From a checkpoint of a small CTC audio transcriber: width 320, trained on short read English sentences (LibriTTS-R).
Rows from block 3 of a small CTC audio transcriber, named by matrix and row number. Rows with one number belong to one neuron. Each number is 128 + 24 x the weight over its row's rms, rounded and kept within 0 to 255. All counts start at 0. After the name is the row's rms in percent of the matrix's.
After each neuron's rows are labels from the 100 clips, of 14848, where the neuron reaches its highest value: "responds to" is what is common among them; "loudest" is the band of the loudest frequency at the time of the peak. Only what is clearly more common there than usual is listed. The data: short read English sentences (LibriTTS-R). In brackets: how many of the 100.
# fc1: first MLP up (model.blocks.3.ff1.fc1.weight, 960x320), inputs 0-106
# fc2: first MLP down (model.blocks.3.ff1.fc2.weight, 320x960, transposed), outputs 0-106

fc1.171 112 [124 157  91 129 105 142 102 135 111 129  95 166 135 127  79  94 163 128 108 120 168  97 127 119  93 144 144 142 118 159 105 125 125 111 135 181 132 127 136 110 171 138 164 156 156 121 181  80 106 171 127 118 132 103 101 163 122 156 137 148 162 149 134 132 107 177 134 111 134  84 136 130 154 124  70 113 115 103 147 151 125 145 115 127 134 132 176 125 175 123 111 127 136 142 119 149 100  98 132 151  89 172 117 124 109 118 125]
fc2.171 118 [164 129 155  97 156 123 140 135 155 133 123 100 147 165 163 132 139 123 114 151 156 156 151  83 158  90 160 143 127 153 124 134 129 101  91 118  90  90 124 135 118 136 150 103 202 147 141 174 164 109 117 149 137 132 144 141 113 120 113 139 156  99 151 127 127  83 162  99 151 122 122 110  99 139 150 130  96 134 123 122 142 145 154 130 114 159 140  85 156 119 116 119 123 132 163 140 108 122 143 148 128 173 131 110 115 125 142]
responds to: the word "had" (29)
loudest: 250 to 500 Hz (35)

fc1.637 102 [126 118 146 119 214 112 149 141  90 152 145 140 108  98  80 120 121 152 133 129 165 134 147 148 153 112 107 124 105 134  90 119  82 125 122 156 121 167 112 107 136  82 174  87 134 122 150  77 129 125 121 125 145 154 135  75 100 147 110 120 122 129 152 159 132 136 145 121 139 118 159 107  86 124  95  67 142 119 168 112 109 128 148 139 141 147 102 161 112 112 166 148 110 145 120 131 121 161 143 119 152 142 149 164 113 141 152]
fc2.637 104 [188 137  90 124 163  89  87 132 161 111 152 177  90 146 108 145 135 133 103 134 151 128  97 118 130 138 145 113 149 120 129 133  88 129 142 116 153  92 116 120 148 107 127 136  91 139 132 145 124 147 105 124 107  76 104 167 135 158 153 109 120 128 146 142 124 132 115 112 157 155  86  94 115 136 133 141  91 116 161 141 147 102  59 122  72 140 168  94 162 107 112  97  80 122 150 141  90 139 166 175 143 111 139 124 135  93 134]
responds to: the word "you" (37)
loudest: 250 to 500 Hz (39)

fc1.579 107 [ 78 110 104 136 119 116  63 123 121 109  85 139 146 113 121 119 120 124  86 116 140  73 145 112 134 114 156 132 143 171 119 144 126 162 165 134 128 129 131 147 154 101 146 147 131 135 154 143 152 135 146 151 121 122 115 119 132 190 115  97 126 122 145 136 119 149 119 115 150 115 133 151  93 130 104 152 136 103 134 171  86 138  89 127  79 129 128  89 142 159 128 152 143 125 106 113 126 136 122 147  79 173 151  88  83 138 140]
fc2.579 102 [166 120 103 112 176 130 104 105 140 117 152 113  98 185  95 143 159 104 184 125  58 129  89 135 116 103 115 142  91 148 171  84 133 133 110 150 115 130  66  97 124 172  83 122 157 172 160 149 167 127 113 146 135 163 160  93 133 109 118 135 134 108 122 152 179 135 116 161 135 126 132 113 100 158 114  85 135 136 147 156 134  96 145 141 168 153 141 132 100 119 113  86 105 149 168 106 105 126 143  77 103 127 124 112 136 107 130]
responds to: the word "you" (46)
loudest: 250 to 500 Hz (36)

fc1.504 105 [133 107 123 152 124 104 118  83 103 138  66 128 120 141 120 171 112 121 138 132 183 134 152 112 155 113 154 153 133 161 144 114 108  98 143 111 132 125 149 152 141  70 126 111 119 105 132  90 132 152 132 105  85 148 136  91 110 160 119 111  75 114 159 108 105 160 119 119 145 135 140 138 131  97 127 159 151  92 116 110 126 115 111 148 120 143 110 135 134 144 130 147 107 146 144 121 110 137 116 136 129 150 138  94 133 132 153]
fc2.504 108 [136 177 139  99  98 112 138 107 132 112  99 136  93 116 159 126 140 121 109 106 146  80 150 128 110 123 131 126 138 117 114 162 143 147 131 143 151 109 132 125 137 158 138  75 164 137 148 135  90 175 120 136 144 169 102 154 165 125 139 131 124 149 100 123 135 147 130 104 142 144 135 112  99 140 112 171 132 100  91 104 136 171  80 154 119 146 118 149 113 149  82 127 150 127 110  87 121 131 118 142  77 148 144 149 178 107 118]
responds to: the word "you" (34)
loudest: 250 to 500 Hz (38)

fc1.2 099 [ 89 114 124 156 205 128 116 113  99 119 152 119 116  91  91 138 126 145 135 124 145  93 118 153 141 149 132 125 115 133  80 112  86 142 114 108 120 161 135  90 139  99 177 123 136 131 134 136 121 169 133 172 112 156 125 148 124 180 106 156 108 139 109 129 155 131 116 100 130 130 133 117 118 161 102 117 114 166 146 139 102 122 134 126 108 163 105 102 144 120 129 143 149 140 111 124 128 177  84 118  96 153 135 111 108 100 141]
fc2.2 103 [145 155 127 134 134 119 149 119 100 117 172 131 156 132  94 180 125 129 149 169 140 117 145 132 180 162 113 130 115 140 148  96 116 135 121 136 134 110 113 124 161 114 102 157 131 143 123 134 150 109 125 160 123 102 118 127 154  90 158 119 139 113  85 114 116 122 156 150 144 154 100 151 122 123 139 150 116 101 119  79 142  60  87 153  95  99 134 121 102 103 129 109  90  97 138 151 104 135 123 101 117 131 115  83 116 114 138]
responds to: the word "you" (41); the word "to" (33)
loudest: 250 to 500 Hz (44)

fc1.616 105 [138  97 136  77 121  97  83 120 136 155 124  98 110 118 156 104 143 119 117 159 109 131 116 158 147 145 122 154 129  53 100 144  90 155 129 108 124 130 163 105  95 112 107  90 154 130 161 144 143  97 152 125 135 127 151 132 120 134 146 130 157 163 118 210 133 106 117 129 158 131 175 146 110 155 154 114 145 133 150 171 128 104 128 166  92 131 148 150 138 129 179 144 101 145  79 100 130 140 174 173 140 149 113 174 134 150 155]
fc2.616 108 [128 137 133 148 137 109 119  81  89  86 162 143 152  92  85 115 120 141  41 154  86 102 118 209 129 113 176 172 172 139 139 185  93 126 130 142 107 109 141  96 137 150 126 115 126 147 147 166 129 154 138 181  77 100 107 150  70  77 120 120 115 151 133 139 111 127 158 127 116 135 120 150 117 126 123 126  95 139 181 148 126 148 116 132 176 115 151 102 127 155 129 178 131 104 126 147 150 155 143 109 106 144 123 145 129 109 132]
responds to: the word "was" (76)
loudest: 4000 to 8000 Hz (39)

fc1.224 103 [124 166 108 143 130 135 165 106 135 131 160 150 159 109 148 113 136 156 131 117 100 133 131 174 143 120 124 157 118  84 118 131 135 116 120 143 128 126 175  87 105 128  71 107 119 133  89 138 148 136 147 139 142 124 130 106  85 109 147  97 124 143 173 130 118 143 127 136 155 151 170 161 122 126 123 121 121 127 126 143 140 132 108 113 133 147 155 110 126 148 137 121 100 118 112 105  86 146 131 113  83 137  94 200 137 144 128]
fc2.224 100 [112 135 168 107 152 113 133 170  98 135 130 115 129  75 117 130  87  82 168 145 148 104 120 159 109 121 133 106 128 110 168 152 160 104 118 170 155 137 114  49  98 151 131 127 112  79 118 104 131 122  82  87 140 122 151 121 137 130 146 127 122 186 156 165 145 101 153  95 114 132 125 141 129 137 145 103 147 145 134 151 108 186 132 106 155 106 140 147 111 119 175 111 157 182 149 145 140 116 139 115 169 135 112 111 125 152 163]
responds to: the word "was" (64); the word "it" (33)
loudest: 250 to 500 Hz (45)

fc1.565 105 [141  82 145 148 168 113 125 101 114 189  96 145  98 144 110 160 105 156 104 144 122 144  94 124 125 116 122 115  99  86 118 145  78  41 128 165 114 144 135 120 138 147 110 105 117 113 152 130 105 162 133 124 109 160 119 148  98 145 148 142 170 102 115 158 128  84 137 106 167 102 126 147 129  82 142 150 116 122 113 147 134 126 124 113 132 131 129 116 139 172 142 137 159 145 117 164  94 126 144 134 158 130 100 116 157 124 145]
fc2.565 105 [128 152 102 114 148 144 128 140 120  82  84 114 133 139 124 153 110 155 138 171 116 139 114  97 123  98 133 104 102 120  92  88 146 147 126  92 132 176 113 151 172 136 162 111 150 163 206 107 131 134 105 130 127 141 113 127 129 149 118 142 128 121 120 117 133 116 118  83 108 154 126 125 126 167 130 145 126 101 119 116 117 120 126 146 102  86 133 153 115 153 127 141 155 110 111 128 151 119 165 107 190 145 143 106 134 128  98]
responds to: the word "was" (25)
loudest: 4000 to 8000 Hz (35)

fc1.89 099 [140 143 139 134 126 158 146 148  52 153 110 125 127 162  66 112 126 141  79 101 115 102  99 113 130  81 109 114 104 136 160 120  99 134 157 140 145 139 117 146 158 141 137 133 102 144 194 128 147 127 150 167 115 131 148 175 101 127 134 123 185 115 161 106 113 123 116  80 127  95 122 152  89 103  87 116 129 129 158 121 157 122  61 150 118 159 141 132 167 136 113 118 114 122 157  90 110 168 100 169 132 105 147 158 147 119 112]
fc2.89 103 [ 91 142 127 148 166 167 137 137 122 173 112 156 122 130 160 128 108 158 134 112 141 122 148 114 118 171 152 106 138 175 139 119 144  91 150 123 115 112 139 139 119 118  85 107 142 108  89 107 111 166 108 120 130 161 140 109 128 109 147  60  65 137 123 118 115 178 157  98 140 154 153 127 126 143 100 139 121 109 120 132 153 155 113 147 110 124 135 124 174 106 176 122 133  89 101 128  68  94 119 154 178 148 168 139 125 134 136]
responds to: the word "you" (41)
loudest: 250 to 500 Hz (29)

fc1.211 107 [114 100 137  80 155 155 141 105 118 149 154 136 154 152 142 129 139 139 106  99 137 136 118 133 125  99 124 132 113 152 125 141 100 156 117 110 121 132 136 139 147 137 143 113 116 127 128 168 168  68 116 161  85 158 123  94  91  96 150  76  98 120 124 119 115  96  90 111 118 132 113 138  54 122 126  78 144 150 158 121 121 125 136 114 114 139 143 141 148 154 119 139  74 124  93  99 110 126 131 124 118 156 104 150 126 132 132]
fc2.211 115 [ 88 150 156 108 124 113 114 136 100 102 137 135 128 132 123 109 103 109 135 126 148 112 128 144 148 122 123 123 158  71 156 122 144 128 161 150 126 121 151 165  84 163 106 111 109 133 117 139  87 194 111 114 136  75 139 124 139 160 151 136 125 148 107 154 153 170 163 155  85 137 167 116 163 109 118 149 131 108 102 122 130 143 106 119 104 132 130 119 131 131 154 117 148 154 158 107 110 118 126 115 114  95  93 109 169 106 118]
responds to: the word "was" (35)
loudest: 250 to 500 Hz (29)

fc1.144 103 [ 93 117 157 139 164  81  70 125 111 143 114  96 105 115  93 128 128 110 139 131 129 139 123 158 133 114 116 157 151 108 104 118  98 130 131 134 129 165 128 123 131 137 148 101 137 127 164 118 120 127 166 142 146 122 186 105 130 131 147 145 118 151 137 237 127 133 145 121 119 127 122 123  96 129 141 113 145 112 156 166 121 130 101 141 138 144 125 120 144 145 133 117 146 190 147 148 100 122 165 122 117 110 145 139 144 137 112]
fc2.144 102 [ 97 109  91  74 136 101  89 106 141  87 151 144 121 131 132  87  96 113 118  89 121 127 122 139 149 122 100 175 131 145 122 134 128 105 167 102 131 106 152  84 130 163 146 113 132 152 165 129 133 109 122 110 140 133 136 117 107 157 128 122 123 110 103 137 116 154 154 134 120 137 122 141 142 142 117 149  75  65 109  74  77 136 133 139 126 130 111 131 136 127 146 142 172 115 112 130 108 142 120 113 128 168  81 101 152  59 142]
responds to: the word "was" (27)
loudest: 2000 to 4000 Hz (45); 4000 to 8000 Hz (40)

fc1.321 096 [125 121  96  72 176  94  87 115  83 128 132  73  74 104 114 116 186 130 153 134 137 174 158 115  98 140 110 132  97 146 128 128 108 130 163 111 134 148 124 109 146 136 153 116 134 149 161 135 134 113 159 131 159 149 149  85 124 116 148 139 111  93 171 149 145 138 108 142 203  90 148 126 138 133 113 113 119 160 163 143 117 123 132 126 152 124 125  90 156 125 151 132 119 110 148 112  68 103 170 124 100 144 114 147 117 111 104]
fc2.321 099 [158 159 132 129 144 135 161 147 151 116 142 111 142 119 133 156 163 152 148 115 126 189 106 146 159  96 117 121 135 155 165 113 115 141 129 109  58 148  97 156 130 125 121 136 174 127 125 146 191 114 148 137 136 143 124 113 162 122 146 119 139 111 151 102 131 112 135 182  60 134  90  48 115 145 142 116 100 179 168 132 125 106 136  90 147 132 138 160 127  64 103 133 159  97 152  99 159 120 139 116 137  93 112 113 137 128 147]
responds to: the word "you" (53)
loudest: 250 to 500 Hz (41)

fc1.234 099 [148  72 121 126 118 139  87 129 160 148  98 176 135 123 123 110 166 130 148 145 156  96 139 139 152 112 117 151 123  95 107 101 118 131 158 170 182 127 174 136 129 117 131 176 132 106  97 100 102 123 128 117 151 128 104 116 131 124 141 142  36 135 121 157 125 130 136 128  90  81 102 117 147 126 127 126 120 132 125 185  98 139 123 117 118 145 122 136 128 133 139 152 163 148 154 143 131 115 121  95  97 120 130 142 157 130 147]
fc2.234 100 [132 176 179 137 138 147 144 158 148 131 146 170 105 140 110 106 145 132 113  94 107 151  93  96 155 133 155 125 153 105 114 155  98  96 128 164  65 146  83 143 126 104 142  88 133  97 136 163  89 156 168 107 151 109 102 165 134 143 110  88 137 142 149  91 108  81 135 127 144 123 132 102 109 104 160 121  93 141 123 151 185 128 142 130  89 141 111 128 152 141  80 108 151 144 123 113 118  99 110 134 150 147  95 157  83  95 138]
responds to: the word "was" (29)
loudest: 500 to 1000 Hz (41); 250 to 500 Hz (32)