From a checkpoint of a small CTC audio transcriber.
Model: 14.4M parameters, log mel input, arch conformer, activation gelu, num experts 8, width 320.
Data: trained on short read English sentences (LibriTTS-R), 26041 training examples, 108.1 epochs.
Rows from expert 4 of block 3, named by matrix and row number. Rows with one number belong to one neuron. Each number is 128 + 32 x the weight over its row's rms, rounded and kept within 0 to 255. All counts start at 0. Numbers have three digits each.
# up: expert up (model.blocks.3.mlp.up, 8x160x320), inputs 107-213
# down: expert down (model.blocks.3.mlp.down, 8x320x160, transposed), outputs 107-213
up.112:106076103161133065137158113152079205127119051058090136153115104133082154201158117172156115176197119121111155113120118171102119139140188084079132095133137139159108083094153133115064108199149111135118110106098138150113132109174148190134123079173101132116121157156148091116142171117116123108083095130046163086117180135091114
down.112:124119117139102152140117150133185068097169143127138163163152172092117159091154150138119100137155124130098138188169169167136128147169130108145149115138107143073109157076108115171147095152147061197136125150102066097139152104137157153104103156080170111144135140121120159094137107181181096126100140098150115151102149122115142
up.113:093146115149120119120051087096100108168084081104119155148141140082118111170122122130123147158104082139084120140142142157076104162125140140117139119103134153138131144213095117092101163099120072134136142141152020106119069171145124146202104090157108096158115142112147082110126124169057140201112087155100136180150130101155201
down.113:123080103131113110162106108139078155032130145201145177139098120115140109172137082137089159184152101172139108138169114187161104079159080116078092059134167153144138105146161158090120167112100167150095112120105087093165169146085134152125111107116117080137155128173131161111159110175104139127137137113112164089062141140109152
up.114:096133186134080116151134089109134154107090155158111111164125102135099144166159155132117128149112106141148114147117181161074152159183168126102054110130133090139123078149059108103087129184140130140103117104146157080165131114186147082129113086116160097146109079052161055117098125100100118080076190170107190061134142087188129
down.114:110098096123161180120116165173112118128170182175085122120109149079117129125126132157080111164142105142081109134175134141185091113160116152209148092123145098135119208125165102113128133131112177113141145173113103114184162104126134102156114154120166035136185100164133167150189127152153149186119122098158107109141108151166163
up.115:112090133139133153123108106097141082145070097152084114116076152094139086158146114133102107143076137120130144139113112161042117136095177129092137140128119140138081124116112119085078153189096092153126094059146166108128106151106113077076128060135113087105112105130044083133140177100128125115137146159092131134119150081088144
down.115:121104134168107125091098118174143155055189131203121177095117145106101134126136071167112146116170106151131101122182108209176122108131152144184093093126117122186125135166140159098102111128127161104101129139125110095160162071078111119153100134094121046117164169065125130115152125139138109147140153093159143135102151139140162
up.116:148062151177130121080171100121130153166115055066149164152092159133087120150106054115170102149150111187091129111130184129096111129130106152147121124105166112126125059040108158101083128086076106112176144114102156124117134118163184133161106108127149148117094149154138111131125155152066110165077161187087146057126144107144165
down.116:119143100066185149098188140198152111138164170084138120092133134207139149154104121137106089169123119138110143150133087121149063150142133104151116157135140077062139124098115149112137105118169069124158147091113100070178154076138161152124077139097142146084111076115165149145116103186191129140118169147138130161137103110132125
up.117:088185104097067070130087132110135105108093132127109110158126158116147119167146155139141148072155181099172192113199152148118121148112181115130112130098110151122168132176117083131103137127141105149084181107068113119109078145154113126043131147116110128117132147081098161132116134031118146128117101088159156181124167129137123
down.117:109117124122124152158098141150149115084167179175101140155142085104095159086105143151124144091106123177141105151168126105141099093141151180150119130154092149183144158119161102108183099099076163151118093109108169121187112143118108125088116196104135105154143198186116155139109169116102099119157140121180176148075192086126177
up.118:148139146097074095181128111117116201113060166154095133182088155169088124209159154162125158182089121119166140181151130149112091150188159106065093157101126146136127108197079066135112121171125144118065091078145146119127085109142142121071127083102181101130170151076157137085118148081117100059062126159063175114119135089100169
down.118:135077107167137169110096168153143085129151134174106156075114123077133148103151090157128093118140120141121147124175137119155129133113118145178146096123137090159114196126139122107087116124089168150119139206120098108184146103102120107175148157145147095159165157183161166153124154169113111141138148077111144101125155109122161
up.119:102106208101123110088146143136164112111151092083191191070107135073110098176114049044133112117113153100154149105092103142157104134019090142121156091169143130145130121088058088119125086142181133090161117104146188103104151161114148144148126185112171124145152135156121137074130181118129136088121172131097164122127140107178085
down.119:124142077106129122130193131129140106128132125080096055097098148218119136132200152131140098081143155125129102080104107125104099140169137131138133084162127184122135143100129129132195154165163114086158108098112152159131174140093120113094132114171100125120119131108089129124100105119179132076145113124168101131139117161149098
up.120:169167110093187124141062191162103119173100102113139070118155146122164134128126088103178112158106117146151182157104116145141075116106141160160130109142200154175109110155157097155150154180124096150093097126140163128208065181086172103161217149156170181168076082156100158092106121103143177152120121167135136145147163153193156
down.120:172138138214151137139142199173129154115023120080114145126158111120131195119120089101125084119082167159147064154151170148127111154186139094121085105078132110065152120128114134078092156174188114116123112113157117152118094094198184065135131082111143152103136075132162150182099161140093118170114112146124142093115111136150178
up.121:110138115098087105087095171133136168174159176132099117088192148088149106108200128162127121138160183073102113174138132127172191180150174157158168063104140116134134199070151123131160094146090112134169136204173133082108129124153134138225173113137161155145109153115176129083105145138148114087155082109106090150117089199109095
down.121:158171116149130151102175087124101132186097028098174142140130118124134129148160098051175132105155128105155181142055126105083072156118129089177174095108157137108068134143106157121139152144105105158133138100166126136148155154115153139154174128166102184158067142106097108116174096119143127147142116134099091128145071095109124
up.122:112175104133143118097121166086172082130112178080111171096165168119152135159139125215189121121160124141128111161134114105124108104182097118169195115123135166119170171113069175155179123140144080112143127161186094122107075123171088183184129160129096149129127148128149158090094067161185162108096119070141120124095098142140086
down.122:132130123131095115134156129115108145123076146172117165152120078145110120082045151068107164093098105157151145142107079082140107087180167116107118156141121186122155073120123159096133130114104118071141160087158129172164226124137170143113106184163111165141110109083159064121103164130089135126142152164128148122125115185111177
up.123:123131118107129145095085133123157105141145112151177066045168138115146160136121138158186103144102148129108108152165159118123176191168217173163129070160180136162103103132121106111135131144160077098149055099099148126136151184139148093141157088207105135145082115172068153184151107108093068116099114083122143182175181118161134
down.123:162170111120167135098116190163198128157055080098176106092122098127162137177138175132151129121114144104150086137133154093058061162153168085177146189111092120132152136085130095175147206157151157205126155141115132119097075143131158117135163091173153185131109135164154089121098090124095094169039115143088098163141122074127139
up.124:122098152162133095123083141052058066133127107142181142125109128131141152066080094131176111078166146161099050118168164146131195101131155156098129138079117141133106122134185091136150106196126098127114191108157121155121136096113099113093098166086141135085071132090169141124145160168182110129142162170170110092156174188126083
down.124:124108119072063138136097106062097155169101136080167091128128135094115118171094083129143167135123123141153131161168091152141142123139109153168140133140140182105141075127148148082141166138106066112136080122146143161139122131147137165102127167132113087098069141158137107159165169089153086154089075153114178113143127078163136
up.125:092109118123117164070131131137145084101156160092169132101108152084139097152085102132136107055102125138118099112160128134110149113119102133157158146104105145117123122128149122111108109150151150144146162092068097120127052143046098133133144117124079138105074147122089160129127140080122138174129133118184061189134159188156101
down.125:099105148068057155157132055141129178104139186127112118157145087115093124117053121093130128120113117190168097117133069148124129089092113186120064150159067177119146105099139186082162084054125142127131130075135146165154121093134125160071093170109119099079155146091147128131087166114124107136155126173201164152074195121155186
up.126:144106109166089169067136129146186102158088110156153129151148159133092136116126178075167146102116176181154119150070065083072079094154083166118120133143115144162164131134144128139081093155098128152166146097074147183121094157082133070156138146135073172080135149167068106099089166098143116142164094136146153191092159116134159
down.126:112155069120153076095131083073143081123203166121049107105121135202150109153119107186123141133142167098130173146137121153120154166100138120091101157176145138099117094059089106114142087103120074169113141099126111122072124126113103186155098120117139086114122097112141101121093110142140137117120149135127110123143078109146091
up.127:161081132107119096197078178112085139205140149167114120123186133134105106091119169167099159112150133177124077148158140149174187142131106123096167124126124132121144133111201130089119134121149153147148142212178137131129118156162102142219123111161177158165084147132239120111123109145086100118120064127152110121121103124114090
down.127:086135060133074114152168155103103138193059051089151112123148158092129175111148114080165113161139134124180126192088113088146078109140101163136125088130145113092100098151169172113131202168118100165125123180129109166129173131147164121117130088158137152146054149103044118137151134137120146152158108146100169144183126137138124
up.128:067129119123133086078107134142179061123130127077088129131117183096143098160142148156166106077141129115157154134173134159131125129096126126120159148099119147117129094119098138099087115168152121173103158108053142131138077126135095163021143137131092152099108107090055142117101159099140137113143134070190051205118199173133071
down.128:130085151131107156131108111136117128067150168153106138159133118156068133108091080132087150129122117148154135144197108136142165080153119160102085185178052170179123096108103137106143069087101131098112073100135131161193113127130145136117058168099107121152145141095074126110074159072140141127184135118189151125074178143131182
up.129:140190090134125115116138127125163116103146152190129112166144111117140107059158142106128155163113110083089148103120136149077108121119069149095089084128095114147139111119108134114076149182102106108136058192185126090102097148111124106072113052156082112125159174163129151141132171175132168149121178121057150142123079124087143
down.129:124101135089115166170163130161152089130189125132108161090103111104137077096197165113096136104121125118110143096144067173150168154104134117174115150064112065093136162117174132133084107130114157140123121073165104062084154134071066180198136159076095006123102108115129150161182111161164138131136168126142133134094124068120074
up.130:064113104117130173041145120082179047136109139119161123095140119081147126159093140111197082138126126162107080141134144073077125125157101155109197093136146105124151120109106199080154141176120100183193152120162155128099099149143127148131126169123095131126085165144078099154084137155122140192130164091160067134103141108199141
down.130:103146149109099095152169084125099184083124167148086074176133140157080103150062123128109116141139116174136130147134080154148140097142139112127066185156102222117142122131095127125141125136161108014084159085159088098108201098142139121113060177114137090127135144092148089104153145105116150124073120180136114111092129136123135
up.131:092106158091162176098104141101140083103068110194120091098091088113118111093130131100120118159107143107105129116124078165065116127082129113081152149136108124160084136113111146105142106183061085176145134118179193116102098177093100107110131117140155093128120124150066127159130183167115091192162143113076128140132155093071157
down.131:114114102168106141102104122168165117098182149165100188102065124137100133126163095176145116096172139154109136123175097163153162138099077160196132119150133143147098112142121148104130127098135114128097153120191108078087168100086132150132077129065085036135140149072093108147136063177144128104126170116127124096107131107140122
up.132:183166135101128156137163113109133221117177141169126084122109152174118162223198141156124196149115145087103195188099159148221096151149111095159102152086128148097149136107116077157091138099134125131112161116100117104119105094090159133224143096116159144127148147092160157130107097069165037133106080137147166148135090118110145
down.132:135122115117135145100144170128139121150193118125104111125191148102149127083053127089158067077136133126144193094090144094118146151118144177168144156136105062132133183155160137164121086123135144103089203091124183149123064146084167134182184171116102156149116200172102140115153146156092100116156136114180083113151144120118131
up.133:112097086178112125137188114152098138116112103159192115111106101140096139186137158088152113134187143128170142121094180114099095110185170152109144138111125170127111093155156127121091098209128113097116173043123120118131142099162172149128140100138121104100130094083122070108193140081150119156103173172120203150190200150162078
down.133:127148144118121148170122123124113103116195211099044108137106154122149168190104097150098127119087164158099158130188190186135114113119110119183157109111107090120099217111146081080168137082109093114100131148132126084127105135137088132144061153134154045116145131135175180146105184147183091188136143117204093143107152135156174
up.134:086075105127103117078169141113076148122135121061114186131114176119169123221138116174171129128156141113123167127103146139108107133146125110109170085085139110127092064128114123118098139133231174164107096097167146173094108150089155138120149085140108130157127116155097097088100114071118124073110084147128085144126126128091093
down.134:138100135146146136153124166171117120094127147130170152128123117117111130120088148091121133118132137203131091153113128169120069102194187089135056129175071164149132126112182118135156193150157151141077200154072112105164143104121156175102164175140125106164133127147127132161137106134063071127113144123128161146125119133087183
up.135:149100160128112209091143101125172146104159176197142108095145134189112125137159178116140130137099124103144123153105111102084162145144096138123147175104090160146119117152123088121140118160155131129131112131132147154115031081126108093097143133116151110110158160110147099102147141055097092077103195045075089160140151115094206
down.135:115102120172115102125101122121133115131181143115077121137138120152119132081064090121122105072156174113155178095136145159136128178140069151185093148161091096140199178088132098114065083071090131139056156142092143132114064107152091101161112155142102074081158131123184153112122164138090147142069134139159117107078166102167096
up.136:137139144130098034076152163121124125165132166158195135143114170100089126100165134125168116084115132078103098152115123146126152109114166142152190092093143127153112120147183126122091141146103127087183128181134141097101126174144126144121134154160124178151076166173147143140123132089110138113113085167130113081098096070114144
down.136:135193093089163139092178119128126142160121119064219089115149106149197144125149098081214076162115156126085128159136142137095139218107164146147191110113145102148156167124161126116141138137117087145129148085157151101077114149142144143148144124115155179159112166132139152133102116124132107137068181142123107180124111150120146
up.137:123109158122096070064171185157094165159176129175186126106129129086109109140140123172144154106160134043122141165147087156175118135147150134123211088110142102151143066158149077147089159155117117099176113155176127092097124201148162119158132138179165167177103189156144123138142181064114168146128072114129121123099074149122107
down.137:112113126100170140101183112095139108171094090090178130120094137100160136078166097115132088173117163087130156137131150158076100134056173121134161092068132107128113156141171163134133168140121112173171125083154146137102178154092145109194158111138130189131106132135142145165086119070188123123092132173108120135104100135115103
up.138:131140160127062166143143104151079131121113166159119094081123068160109149159103167101135130130142154148205128093164194098155133148169146132092114121134110129098140145120111135114189102142095059128099147132150187110189109088196157108167099116105164117116149064088160102135119102085121080128093185149161223129136157128155107
down.138:100160105190151167121124188145136131161149184140056052111145185120154127181163104149101175141094113096100131151172196110163105126113095132217156135093122089132142242175116103104106080097112156063139151155146154093123153110129083081149074143181133096130168120115154137115166148145177092163126137136154141143148080139201118
up.139:115101173080148095148068145093105150148136136123111181084106185132153126155143095147119128118124158128140127113170099144137069138080119079117150118134166100106079154146119122128095159116156110150073092135227172111111135157127114199098141121128080138137121058140123134132109115091143166062102094138131109154102119145105086
down.139:158131094148094143111145136105124147119094091137165119120113125123087113108133105157117132085126086151186167140134094120139078082189148140098073147156181186150148075083164169130142152178134097138155074168068111164171111133080160192069162112127103187140137139099093108091117123119172177122184119079131107180157108191124216
up.140:157073153116093119170165127142126138082125072120170188122115105126110143136085077071113141127138135089165118054064106078180128094064104131117170130148132141135091107195145159132164138157142129146113083080227140151101148143132178114186130197115178115130118091128147113096161154111093153142117150156135165075124155075150112
down.140:140116083154141134150167175096126099075130119134061085085077200137124141161151140148106127122132144126149099095198117162124108096182155122121157098136140103103162138135124140143134180162121104063118131127106092102100138147110129078089123083159136130101101111137104146113187144072142146104137101127131107112103116117151131